A small autoregressive pixel model, trained from scratch: 16-pixel images, norm layernorm.
Rows from block 3, named by matrix and row number. Rows with one number belong to one attention dimension. Each number is 128 + 32 x the weight over its row's rms, rounded and kept within 0 to 255. All counts start at 0. Numbers have three digits each. After the name is the row's rms in percent of the matrix's.
# q: attention query, key and value (stacked) (model.blocks.3.attn.qkv.weight, 288x128, the q third), inputs 43-85
# k: attention query, key and value (stacked) (model.blocks.3.attn.qkv.weight, 288x128, the k third), inputs 43-85
q.0 092:160107139124108091151190148143128137142070176118049143136136062095171124130142093159126153133103138147158079122082108126103161053
k.0 081:168144119170184078120135090214117149136136166148071143158131130131156104179132163073087143119150129061108137118183145106089094135
q.1 096:136145120133106143143160116116066142126093166174101042135136128141112114159122086105143173154167102117150102089086139076167198062
k.1 080:117115081063104166095101180124137165154117097118086125173149076152116188080103086138158120142064141139166166137076138108121118108
q.2 098:128108158102136159098096115139112190131113137140073138135128076117119133127132071155118103103176149165087162132145123150085087175
k.2 083:108106130119163125131137100100132141158120119073174124173119133095163116143164129079099088152135096121138040114065107181156146119
q.3 102:135146123166103163101152167145178120147140128150232133161113203134129127112109161150124151083123081150055108117171145156117100099
k.3 086:141145103121139142150079126143180073169134119136122141213152121152185085145142094150087208135150196132120135094090053168066124175
q.4 104:122155121136141090118120157174047090120167197101098090097089136078085116170168133168137158097123107189084129166151148086152151238
k.4 092:146156132141119094192110105171079148134088155139107158117141111129083140097117156142151116124079145134101145146152121174139151148
q.5 108:116136142146105210150179071159072191106107115141142130135083095075135126086179132052121110124102079135190133137136137092161167164
k.5 099:163088148086163133107143130168075171136105178132143137171161128155169087049140156113119157087108107165151120158163146143151136127
q.6 104:196071146187099115160142118114157077131129095093145125115134161165172125170116136196092134120175091191111113135125202108171146137
k.6 097:180160172114125141160128098083165083114148098070120107109128162097159185082122101111157093108087115151118106115070154134153107084
q.7 102:056125191158118200148136174127140148060132111143138103096045176152103082099176095168076164158141136129148119167147113156145076126
k.7 094:122103119124139144070093083118122067118136147081094100144164166148124109125093152103105114088153113182110115142179117112161096113
q.8 092:158121049178141129080128156153150141082148089120149114103120149145175130153136075188094152131153151073188126108084125140106090101
k.8 095:137098130075174163098148126103123128140143106173098080126162175140075097122106162097115103152122151116159121090158134118114088131
q.9 099:138175086124117111191095099112123189134080162075119146124091102124052081152150153148150150155117123072116188124132162122141107104
k.9 106:129173082196117098155130127125110110160164122121148154069164090137171113129135084174125188073149109097109111138226148131117102141
q.10 106:183083111174080076126094146153152133184172175164057109142155120087141150129119112109134070135149109125111143149105138134123129199
k.10 088:157145147169103133147096131111121098068123093171140063151166104139093158049094105114110098112135151121130125160156108121144176110
q.11 099:159096147122095100072147147106109124089093071105179139136121207160125077147159101119120149121157164109090124164143132125121119127
k.11 095:145137076136073108169169100086179113102118148130121173175140120128163162144107101106159125203186131138136063070133107149101131151
q.12 098:047141123057127155136133090080109134120152143112148134167116154072126143125103168118174087096158105136079062123142145130099116108
k.12 091:138098152108108092130094149149116205145134135073133138119185169129146169131126173103170163130129096136150140081106151123097075090
q.13 099:068144153173091132093117190199120102132115162116132119140139096122137114071180075084131113073093168127130086148144089082113164144
k.13 096:142060095126102093123160136209151084105115104120173130143117167091103108090110138138145111116157172074126095125099093116105092158
q.14 095:027197098153083098152128134162069191141079058146179170121074063086153102116156167101161089143109154142188101157094112107125136139
k.14 105:106109124093160124121129129206092150120117135120137131175165145112164175175118172112143089178088137142157109170119112125126105124
q.15 093:114112094068091104098133131160148127141087103158084144143059066094121105183090135099183145159104125108109090089148122137191136196
k.15 101:101103133159131153169166173121149153171213079112109123175026098100169163179090084114147146104142117126116111159113136105130121118
q.16 101:167117096060128128162132127167144168109115119139094126084106126095162109067066145076085132121105142167109150118156123148135171121
k.16 102:101130120157157122109124183108142188142180103093150136110109110126164088149130141099146106097118085180084103098114108155193187148
q.17 108:099073129095121139109079138080162224116119120137143112169158143137061122057096149109133116097135138163123152103077107043119119104
k.17 099:144087129147119121135168148190116060160154067166166136138132172106135082175103164129158143192084104137099127070191124116123131162
q.18 096:134146093111112097211137124102104091150129180148136106167170122119114052113126157129082208160130188178088126143131091125122130097
k.18 096:087124137144088145192218137142075125123155120119185106156131112130139113099105188142146105087153178100104153155123093125160100052
q.19 104:155152147073158117155099087125120142133151131102165185159181151116138066189157140158131064076124090150117122101142142124096151167
k.19 104:110074175150143107140135092086135100142148104142134094069148129134094151145127121092133145145102155142137154151188110139023126201
q.20 101:202161147091149055169108192129150101115131153104122158122155117153065098131121127146109167147173116136131082099141050154194151095
k.20 094:135121161116138133169113147097135138143126119054132107100141147156138108132157081086091109082164171116178106141159178167153123129
q.21 088:145093166074056132121192165102101093106093063116141136123178168152185108211173110115114136171139129120109131165137126153100155147
k.21 091:106124195163139124108120101138136135130103149136169090175136173153121124071155151150156097111207062135109139134061062068089162115
q.22 097:138157103072112125160133152130058129098153157092128172127086117108091133130134113115163122095152140140167191121110140171102139057
k.22 100:138155149153084098142127166111091146156192154138107136090154127151133108099168066091069095149182161170142137126119073174160123132
q.23 105:130133189122134075145164101168091143136127151076161126147105134125119197124111116084093123118117167132157093179116213107083127121
k.23 105:117172155164096120131132158122068139177100143125207135172085176092154093109126140139088152125136142108129102128079131177091138134
q.24 083:077204183147107159190129123103156112143142094145182135122112148112139091171147130114167182151085088106116092160175129119096148136
k.24 075:105132175077194072151103132131166186133154189182090106150149165128098076100120127090166136135122105120141169205127149181123113206
q.25 087:101168133165149107155148153138134060099127076109113111027100140186167126105121115147099167154159104143203088146180080090173127117
k.25 074:150125133123097166165161145116180108112141135129070100113050140114143135181164123117137074124139181155150083105144129091129153147
q.26 098:106172097099135097123151160123125155159064178098088091123145116115083066154128138165142166079138119086105153105113106124141141151
k.26 079:097128147147172137057096102158133080123182068158147108124127146085170140132098119198130108176165093133134140134158151077113125131
q.27 087:124126159129136076122130087151083161073146184147147134100134138132170113101155158122124104177137110189122140152105158136131125111
k.27 097:118155092227127084119182163076136078134110120126133170122103141163110075105145139124181162133120137081088063139184156163118121121
q.28 101:128125115162138173214169119141082145111190096111108155171142137088132127161163154144149119182120155085099135097117158134121121194
k.28 092:161095118191059117094164118096091166143129105150103072169121133164107161126161161106164090157084104124077108077134116133174148200
q.29 100:114069180174126157165103157132154132106174122159163167173137074095113134177192149111184132137146093142162142124091074055151121076
k.29 090:135139114104103122127127116100079084127114167184150131125163067128126122113144113090113099126192101099087135118091035091138121139
q.30 093:099078116129096162097131130092159175116159158082129035165136136089172159095144077091098176128137117140142168146153126123128106130
k.30 091:120154145100131119152133124123161096138126155085132083156094113096150112112141150110076110123131139160151079121101122198137111153
q.31 096:095130118121088116122117105131145131099109135127151140130215116127109187169122138077097098103161117103128089106141163213077153121
k.31 090:124150116135152100158162087138174113176090089145123141107112182123145099147117069135108138073066102109118132164162142172068124120
q.32 102:171145156098094108072147127088168122101109086101136147083107159123074120173169153088188108152136110133064180120123156143186097208
k.32 095:188130108156093125175110105128189138133100132082099144117096161135096142126150160148146140146132133166117151118169134143166131160
q.33 111:152186116155056098164085106154123136135155165146182139063176149134122132094155175108165122131152130159143113094157182091144117084
k.33 106:135093133088118099106100126078122110164068153122131176098158104107135145090152080169078106117118101136178184130142138156202106143
q.34 095:173102156114159118097090105117135152111138087163188172113130095171144166112109123111152072105094183109179175181079156131104134061
k.34 104:115127131168088090148063156141121174180084099112091172078154110145156169124079132151163156174049181110132169111137134097114131137
q.35 115:165093112130110075174166067134116141217146132106125111160097173212150103170185183057155136095138140103107193109141111130114168110
k.35 101:131138136137158138126140120173095111124131102089080106156219107116150143137115133102182111171100127157128082162098109118091172126
q.36 100:145157134139128094098139137107102110183092130115116061101129169161070167109093159131131153122084087120142103150090127080092111094
k.36 101:079116122101139068053109085083107053129147156146139140107099160151076119178120108108045149107122105164135133114108138155055149065
q.37 102:141171132144154078122123142082164125098127163200113106119169130107132138106136146151132097097180156110128185136126131114184118119
k.37 103:082172077104066082151073116084134157072171066141128117121143185151121165114122114141177114183165176185130106190150142132105159129
q.38 099:139117083090072183065117120090133182117125127180105074139115138142150152130043148014140157163132116122109149094103116162147158152
k.38 099:095105098148094151079152087110137065127153146142071124113112208113163101175109155190124099151119157156123155121187171090081135076
q.39 101:170133188146090187186122104114077111069169154170178135141129142091135149094087108073081210087069075103141098160128113079079139136
k.39 100:128109131137146146166119090111093099136156125155081102171090149141083148170197207135170103111129149076121104185160115125152152093
q.40 097:157136180089134158136123097105182129124100145167181090107088133116132111047162111140148136148121114102122112125071119181148094154
k.40 096:157135099100144169118146126116073083141086066101139070185119161105091110123136116123105154092127069160102119122189124125228115137
q.41 117:133156121162071080118091112085100104161152090078101113107140096138151146124143119157120182141114122132163141127112124209163096066
k.41 104:143155094055141160108144123127120109144188196120121098126122143132131170107100072133085148123128127106160169173135148126118094149
q.42 101:098173092131160139148152157165081082115094174112126132139155153141093127093093102137162144122102120183154147126141091150119174148
k.42 096:147141102160091087115129142162206107057115189128147082116123142124104137147140126122120157149106145114102099148130123065093106120
q.43 102:103106074113142066144118140137207136166116117121118111140046174136163146105111117172138133151121103074143110106095073165061113120
k.43 101:115137119108145112100151088129121147095147139108118208136097128134160114084117144081191157138099102111100170077085163132096146155
q.44 098:153133170110086108112069091049109129102086168127106109077175071113096168183170132134136159176114158125118147156156141110100099075
k.44 099:181057131129071090138102144092167114118114188081138140136191133143115126099125125101094110161109108116044119144141110106153172175
q.45 095:127171107132150161105144154109089100140151149059176169133044093127131153124105178140111138111149125127089118120105088134159109126
k.45 095:167107110130145116151159164158103142066146055097141112137058068136099162109153086154091058149069134100115131139087127193072090166
q.46 102:112076084070121142067136121097129121149167135129123115126152123144146131083165102114159110100100149175125112193169082110095105057
k.46 104:139166138105146090090186195174151054107125066157143194109142061146114174146114129161089136113069101144080165125097108091110134095
q.47 102:101131096110140110155162119112077138090139113124110155078151172106118171091131124145122136115165169036152093111161176088134134121
k.47 105:115123155114140122143147166141108141187144112164175183120113099129163099084169129083170121175134138112079101088203107087084174071
q.48 092:163122212140056205139121148095130159198049087146117153123075172146144169128157128104138131164069135115132172101075105116146189094
k.48 071:181133116087167105145190137159194096120161156104105101148124154124094107062148134131124165129155135147123108130130092194104098153
q.49 080:089118109120135127156094094125072125113185137097105110180120078098084137170134137143120185084149120106095162118131145064123170151
k.49 083:128114149108133154193123179121105125169161092127160094120164131134055125119210119115159124122098147141120171135170083174150149098
q.50 100:105111069140143128092154144088153161126118141134068115096201127071169179131119117159133058100088118102154121202128156126127129151
k.50 093:198149076099106091101126120132124127131140089105086108100136100133170154088142134166166105160173117145163095135081113128082088157
q.51 105:143165140079121076067107087158159094151149151138128132114166140101128133166060098144139130164117144141130191157084138187128135101
k.51 103:100112163126150138115144104050112086133158078176175084115153142113095123099149147148141134104103150088163121102175139136193162081
q.52 098:112121095150179143130072118154128103110091074096202076138136112189120111101161117096173121154145161126153114084075070144141082117
k.52 097:132108135137089092125106099107158104143143144114142149094167159115025121151090151094128159142088072129125120194095140139148092097
q.53 089:185091094104136127112149157125127146196085154137115191088141173163118099110139106200168124104100152168149111118158119111173170146
k.53 099:106121184112103109116209106102128128107161099086192174177095128110147184110144110139146156139140142107129110100102137111181121101
q.54 100:118116094098127085178105145110139142088178123165093089121154174166126101120091136197147115131090149113181135080185172164153115183
k.54 105:148099160133136170103113101100180121141101113132115160118077119137119124146066126140075154185098128088119200146086103103153109152
q.55 106:112098163083189083081113161073128141127106125212130101144131120120169102093105123168127119113141154110135043146190110128195093111
k.55 103:118177088125179085131133141097122101114132152193090140100098135142132087166109146153139141167091214154095110156141173132110175130
q.56 103:151139166166228173166112081089104122057181158150132139184146129156162107148126125168150151165131157149064103158110148142137101118
k.56 111:089099108088159142119135131073132118147103144213141092094088119149151117121077143152128127105133112082098170127101114192137140148
q.57 104:145168161136097108168148111150136126055152184084130159096122112135111186178183153153093143118102089159067156114188149127097184108
k.57 089:125145112123175135168087090057109157108123168153140200088104139127160136114056112152166175120100166133119191144109170096108123111
q.58 092:175098116183150136158161127094136128164154122156091138147116097121191120193131086106116126132066166101092097070170089169147096144
k.58 100:156113097111145151132129111100110107176112157099080122117112154131127134130160174175116077157130144070123141118121136190107137157
q.59 092:070102129159079142194107185174139114166116113079119137121102117127122097158153118114160140176070116113095127070219122113163140141
k.59 112:112125175133103147140098140124170115109109108137091175067164125126135121126159063210194100172091128103040148165124148093115114157
q.60 109:146167183115149123119103173112170130135121125134173142107087149137102131086074116151097147126148157183162068122162069171091101114
k.60 106:137141147123122125197151140146081123093177139120129116165128068203126090107090090185071150121081209173177098119094144103207110129
q.61 103:103150164168110104121086111079155157185066155173115176115123130132135178092150127126145067145180085114112128093090127099144136109
k.61 102:174086084117124131184136171169113117202122132174066177124150097140205134144109134126086120093140089069138122109124081055167102145
q.62 105:152076102112124140135148100161123151096148160123127107136126069119118190096152156097189169101110160180136111121149085143110147146
k.62 100:194113137190102101102144155070166087140114157075138133132121086155167078121113112131133182154104151193119121127094144088161092131
q.63 097:150097186074105099159110131118114106070140112114114132075078186145062135176090149158072132190134087162083132123119143142133129167
k.63 114:122163119157182102074147080118093182103110073123104122132103104120134095128088195139135176127178131172162159138094089124140134157
q.64 099:130112134105114108106170095084139159159129102161132141175148130152102200128182046136159058189142155126121220061135121081136137191
k.64 110:095079097109124160142114169118155122123174134155105095092155126134100225116169151094126134138075108160091120086145112120121143124
q.65 105:096093162150133114188161087108117141102162138046113152124107054097135102166105151059170146138155155124093156122097163127094116170
k.65 106:093116112169132101100151116122129133062076135105105142090112171135137180137092100156099143122083165050147135145106133131166108093
q.66 100:146173185125107116150116148092099096108144114168162175096084122126156146125187137154125147123141150076181158100087069154153146070
k.66 108:120147117139113140102137158123156096142124110135173101073121138110164155170199124183125155103147117139131045113160050164115069168
q.67 105:110106143153115130082107151117048099128125143087162180187151142059108164148133104077179117112129145159146130123167105135129143117
k.67 108:150131129136169123143139081085157077135137158164159079169142117127156160113119152197099159178079063156118155141118154117096130093
q.68 106:156132118164148089129104130151110155141147151191183164178089138074105153134132018118136143158120124079121074109143116140114128121
k.68 106:157165156142135153157154160143178158147078154120129139146084124170189132114139129068182121166131106130150132121103138124134126073
q.69 101:108070088139069153059121099100099146178150157157117111131141150155176152150138094128181135150139149104219106128159137144105089154
k.69 101:107147149130130117151169114122095073130110174150129108084109073150094139165160124167142132150081166161149141053113157089142129092
q.70 107:184150134133126097124152157095108105130176176132199073148210153140121130163104115145114144050107097115151142115102133068138126175
k.70 113:076123175115150166147106097086128112096111139136127179118086149183132108149168159094081160100069176097140146137089139167138137072
q.71 105:129124065105153112111093123133068158175099137131098176118067093134153083175180154182121176122136125139109155076101198102156145065
k.71 111:137080102163158113123133107113142052164178094101073088113171138145148137138087157125079129162180140100172081132123164125081152167
q.72 076:092122057090160133138151134126126112122081110059086100157137059077124127163156105144117106050157063138108133147053117102110107162
k.72 081:110125122116128117169077096092084077108069093151146137077144128105128079127113131145176131141100084091134108168101177085186203080
q.73 090:147095086169102133090023092091076151095103132114165159097106121105102166076124156108119133151078189099114136123123139112128086104
k.73 090:135147079093178084138177078082179087103120166164127092125126096080157104155085134110121122118172034147136098101096147113160164191
q.74 078:184088129185112098158163138116138164116069121103108182132165159135135104152160133106132093075160111150175146178056139181119131118
k.74 080:103103156134074104127097107131083121131146140071150140123142098144160098130168114130186132089078112091079120052175116104136073099
q.75 107:121168129127174088117131082136091135206208146100213185139127080145142145159136145121168115176116126122162106078161150112125134152
k.75 113:167092143176113174162143159114092163078122166149131048167204100167087117105131103111104151090161123177148141141139123077112133115
q.76 103:108091114178100100108139143152185092100102116150126113108161138138171074151120120162102163155174147103110144157149090077108145142
k.76 097:155103104149169122073090122131109130149143088123093101132137164070142099130136097112114069071203130103089126129112176179163146112
q.77 109:229182113131091120138088139156128130097178134088082089124060100079115133088148091122135141114142153160086170127148116123153111138
k.77 095:122112190146163060125125124134139159156161143108188114204083148170130144142118100147085170136126162115107129099176102157077131159
q.78 100:117132134099141106153136120077136121114118200120126131154153153141103076185205158131174102033137095098124177165114110121123099153
k.78 110:089169164103084103125162122081053076141153153120107131139136119188123127180169145147141184112112098092096122118145110108175104166
q.79 094:094203118097091148095111152110136147104141091129173138070080129121124126120125057142073153176114163117142111065092135132135134118
k.79 106:165049163119084176064066101128084101188097118132119127149117148120107141135118144161126090119065152097127131140149114140110097094
q.80 101:098137067133094129142178109109168136110119118139155137128123131150166117110178125117115091119129137088168087088146136157208161104
k.80 110:102112127197174105152147095165110179172151131144151180112134070141132136052080142110113119197123090124151135165108121102103123140
q.81 092:103175125131089188086117108080109121094145143144115137094108133106111063183145111167188118147089073123093128163125193133126143150
k.81 107:168115073149143151115127113159153138105113168145164167086149182095174110103121124179089191118057179128150092142092135134106167118
q.82 107:155104156113092066132154118111117120072114162130139089102157151201196111070156135168126073075121094185095079197097114105123132101
k.82 109:126095103128096113197103127136163186175111075071166095119132169125103144084175114106114121093133106100095153148052165164126134138
q.83 100:140048109149072121073153080152119120172120127094154092115101103095121152160065112129148128100088129156110139104115148075118070110
k.83 108:078175055130152118127193139155116122144121161063116124178116103132136160113162152129118105157037095116112112095086119136170157121
q.84 097:052156105128170125133078091103157106143045158078168108209129118091103121130139090113074122076120084099181102124123075133112147124
k.84 111:073186077119129178207127179154109081173132174119111113133126117083169113165140132146191125173121097099178147140119116092099123156
q.85 104:125190101157090151108072095170033093119121151136165209101141133106140097156178132176077093130199106106123125115140060179132089141
k.85 115:090098087183072168113081153117154090182173147104171142136131105145105096082113133156091126134108119150108085088128078211103205173
q.86 111:136134096155168127159125152146072072142109113061176115090118102134109129042132135186105186148105105156124128193116097143111096154
k.86 119:128173110125132133082150109162151128113168111134157120172117123132085179068156103155086095133129094172145082139111177168172140160
q.87 096:107134121115176148110110052140087170119124144078094169139105081119130117118160145093127153086126133152063132071151124043097138161
k.87 101:152089157088140170143086118087150132115088067051120126106101087137127158172115078134133062107122149119141090118175081138137171106
q.88 114:139106125132158155143156169195185162093130135098171205174114086100124079111112128138173091114132146106112138098156086060160144080
k.88 120:069144130146157155107184135126124119084154171149121101119119131106173081130152097129108120115096164159176069145129158163049104160
q.89 099:113125110155141096161118163156134129068184173123179141131107157173092139127099135122081073074122079157141154118104115113155146108
k.89 107:170129204168181210099065147134082169133131119160165133117113127153190102085160113140124140085110088131146133137124113200159117069
q.90 098:120120168071110130124137213120133136126143136098082096145160111140083056138110109104158178118126080138153118140129114177121075173
k.90 105:127170158180120158125116142133131145107113098156140107096137136072108053125084122161101165124150113152071169191043109100134136081
q.91 102:110170117069127147098076082111191134130084157151146155160144093141121119156119107136125177146046120117143086094120097197141154146
k.91 102:126137131108138167146165164147144114086092107097143159161153195141154129149109100133066142137097118184132126063176142087152138080
q.92 111:123124154123182132135188196145121064163125133120128126076174130125145118111135120117138136127097173149194114138103147078171122136
k.92 115:060078144062127156176131114082111174144120128114092084153155141108136127133084090189159140191121125139090097122157058086122064073
q.93 094:100153066146117118167089147121075109136145167130143222121067069164067113171179115167109174153124121129122108133105107134169133139
k.93 106:088123162152196172120124130159119093149165114113107143133154097093096144131086169119073087111123116140139129150208179111132054152
q.94 099:176145177158109138133116114108133139184144092088108134147068153124115107147120139165162123161082161109159139143194090176158094140
k.94 106:156164119042140140161123111111139166121120120117054129108108130148159149099150149132131077116193134130117086052106103174164099153
q.95 114:145177147118113111194153093124110124084087159173053178174171202126097133080098130088088090102177159141122125102123113144204128134
k.95 111:091165160129132096137116143152148101132095104129120093184156094171123157087076128106144148174109092110090154115116121106154103136