A small autoregressive pixel model, trained from scratch.
Training: soap at rate 0.0027, 12900 steps.
Data: trained on crops of objects in photos (Visual Genome), 61751 training examples, 53.5 epochs.
Rows from block 2, named by matrix and row number. Rows with one number belong to one neuron. Each number is 500 + 50 x the weight over its row's rms, rounded and kept within 0 to 999. All counts start at 0. Numbers have three digits each. After the name is the row's rms in percent of the matrix's.
# fc1: MLP up (model.blocks.2.mlp.fc1.weight, 512x128), inputs 0-42
# fc2: MLP down (model.blocks.2.mlp.fc2.weight, 128x512, transposed), outputs 0-42
fc1.399 095:564601517449478587544461571455473552461550408475421412536595466479534456533542507551412395518579463520493476443506514464559466494
fc1.400 099:489515513496508501467545512540533565555500450521427554482566576555459443561449515471515518550545532499453421423508502369597480515
fc1.401 105:566556556507509446484555400533564537494422500476494400528548403463511496456495550501530557572410457493502482467432453466470648453
fc1.402 101:531454522386548482543493465433445357462462423531528467453492462522523542376469447504488486512538489538535539555473553420487470515
fc1.403 089:531504478562485592528486531541541444391488461354450450556528487484490451513492478442589572538529475505433462534446552434494542430
fc1.404 097:567497530457472508510500411413491471538405533517518581471440456469429583531433513435425528379552554525484479516471481478553545526
fc1.405 097:520538448545481576440489524506471549490587563567554527467553510416530553468497412564481616496580374464485465502530590474555547438
fc1.406 092:494525604467544468532480488560574405478590532460516479527402514584399459471451463529478538540452562591550537491524495513444539441
fc1.407 094:510487454406547531551498538515570541521529523522493539465505456567463531449587575503465514525504532389523467602483418485463479504
fc1.408 096:492491474435521479553541466538490490541502503517513509540498572518549471399514513444471602554416540450408565448489485458474507499
fc1.409 104:376474545581539543500570433558561506535546532468597393564529531493491512421482511396446558554536514520472475521553554518542524514
fc1.410 093:541597487468513548555456528493468559473539447496522457548540549568594542525508501474619450449420487519493472475483472486514593474
fc1.411 096:504414531468418493457367528544544537541442432466460382449527540504499437521498502470472525541484480348512383460499517444527637380
fc1.412 104:545449552496464429499512514502535516583508510550459457606557500516538449511550533525532404417455556502542573438490534477527478497
fc1.413 107:502500467425472502527417544515508478533507499464540502700474530502455561450537545557548528513570552480575625521595404503554503503
fc1.414 105:389513511542536513531571542434459484474483416424505510505454460510448454512491489459523526535541559539594487506502601495536540539
fc1.415 093:462489479556565499507501493552453521514556501474495450506483531524508452512467520489515559432530531568457498585498542434512553550
fc1.416 112:455486618429512499510492501400486497506480560498411516404552455573369428368470408498477447503512497513463537610532584483571474491
fc1.417 112:533444598421492600546496485465485522526459451531596581542463478486508476476515485469398536474474444474540498525541441519509440529
fc1.418 097:598610596490381456508429459506531484414400498464546493526544517542506516562511496428564514502457429554474446516477513541454472513
fc1.419 098:544470514520418512444557522482435515618533608461495523414538517467414388520542508505452514498488495504422501523471584471569419484
fc1.420 103:408483459499592472523452536505509527483493502473488375572484503504456421518540513413380456463610535385549389476562565542444495434
fc1.421 091:472449535574489567513472430549559417448486509542556628547547432508472591538463501560377417514536543441494563482526466544569466464
fc1.422 097:487423474513557440435508532469528471443450506540597401487466559540469457436478456488553539425575467594572508536461467427487431524
fc1.423 110:469457572596473507445577529528623505482534534477433472537499481480476556607547437489444497512503469555528482432481511520523547523
fc1.424 093:444530490464498520509473559497441479474562496509437375391498558488434473474377515522456393496486523535546502544525419477528586493
fc1.425 102:478469467474516543530437487524537506435488352483557496491510499526516438491457453516463539559507540428517532471547421568560478384
fc1.426 100:501500524568535547534529486571524508459598608456481553535543413584494567479494464452568481577495480555409529397458479554454496440
fc1.427 098:471357505514437474489536555402498637395450540461506455444535464535498477485437565535449589471474536469456525489473463523481537536
fc2.399 106:448488575485510488556392489460542499528464534560587452427503503491420517452501484484427539513485492550533549610569472583457466497
fc2.400 098:518505488510460651477529535500449395441509557510466462545477521494506483443550488505599515439541441485537568541544506527448561511
fc2.401 100:458428498475555566573470496438473561528490463582590512455475551526514475527478494440524391434522555433461489464522525477549537579
fc2.402 107:470579509471454576618507448451488611572488519508483598495480612510477517529537506451570477448423424479545523499450503478497479525
fc2.403 081:460518594440471465559505406458450554536567573572499516458537512587451527532499523508353474498471536501500476552556495551521493533
fc2.404 097:601544528525456496485409520519475496520537525439433559440503522503549500589516490473515473533504495460518492515510480522485507518
fc2.405 099:526444480468506548477366451494497429453407536481471500516511507490426469488615493489481495624438565509414557482555535484435387547
fc2.406 087:484510473515429496567439451456426561543583473492512537520572435470466519507514519504520441524506575539427473519476562438577446572
fc2.407 099:550507582565498556426579508415508474527450494471505526430424433533475588540530539603547466418491466548435463579504548439512522411
fc2.408 092:502504555564571549465457422520498486599559530523456471493463396492461558569551499523441406547523519562491471580489621605498538478
fc2.409 110:542515563447477510488475526544454493473425434618427518556511481540453459445435484500527521477478450469616562467485476484511444519
fc2.410 102:437471524524484489531538478494514417546575505410557497535504501559458450525585568548476511512592602500395574575455457475550442526
fc2.411 103:530574559486474566552552606498457471461425445498540597502441579529515464510535417413551468439473492461497604580496429455529447595
fc2.412 093:498512414592544640559484501475534545489455501528489572477501522489457506597455477453454536632509504528467563511523451514462510482
fc2.413 100:581505457542598462520483560532455578494522551461478631504486482494564466476399500572478568488537539494491484479528557547523473510
fc2.414 095:608436525434530501557463554538539509480522462491523563569466567534486446494516455472456395541525469430517489480490501559492487431
fc2.415 093:531515537455496512464442487550477559512438455561534593504544521544552449604548447578538527585476490505519436413525531537456476514
fc2.416 084:567569391488512526464521425567498533532514530439550565563475520459569527621564579533500487476480474533496413479499440454487444575
fc2.417 166:518566520500498507475547523449496566402503563574462437410639491553554477470527450539466501531507509496462486483477498429512565512
fc2.418 102:503523442456484587531550487483515355481446528579478557428469395495547529402504470460514535490445494459463483489446559484450491443
fc2.419 097:413497575478548585532303463473455484521528491512492405551422490586586464536437524568465505418439390504545475509434502521499560494
fc2.420 088:602460451399473503485459484521546524457528522595433576452543413442468536486511486493555520478400389458484506507549537563524496538
fc2.421 102:523505382462494463535519418469440552559509606500502458565545526436503463472530490489517524470492466508535473553418516562507573521
fc2.422 096:529579436523470615564498455566530505488489570430501506449537447487496504479521542613515559542476513583489543540493511486477467554
fc2.423 104:464478458527475486578466504480477459501497518546557494504492414470523418404489596537542549469514524491472465571516520396598526593
fc2.424 085:631491527539507467460485440459533582483434608501578508538580490511613545475474504525442520501490504457541471484556522525518516524
fc2.425 097:504498591351450523501552494509428497474495512500510429452457543564482512421492566465458455457567459456519472505548542436489447493
fc2.426 095:554484453459443441565491491418466561504476434410381484487456546551556362556415506587451522473519419495561438559543487513434553532
fc2.427 080:534488515525602542500537472570559455518497545458599451441479493511532512530588435402508462593575535542559475556517574378551518492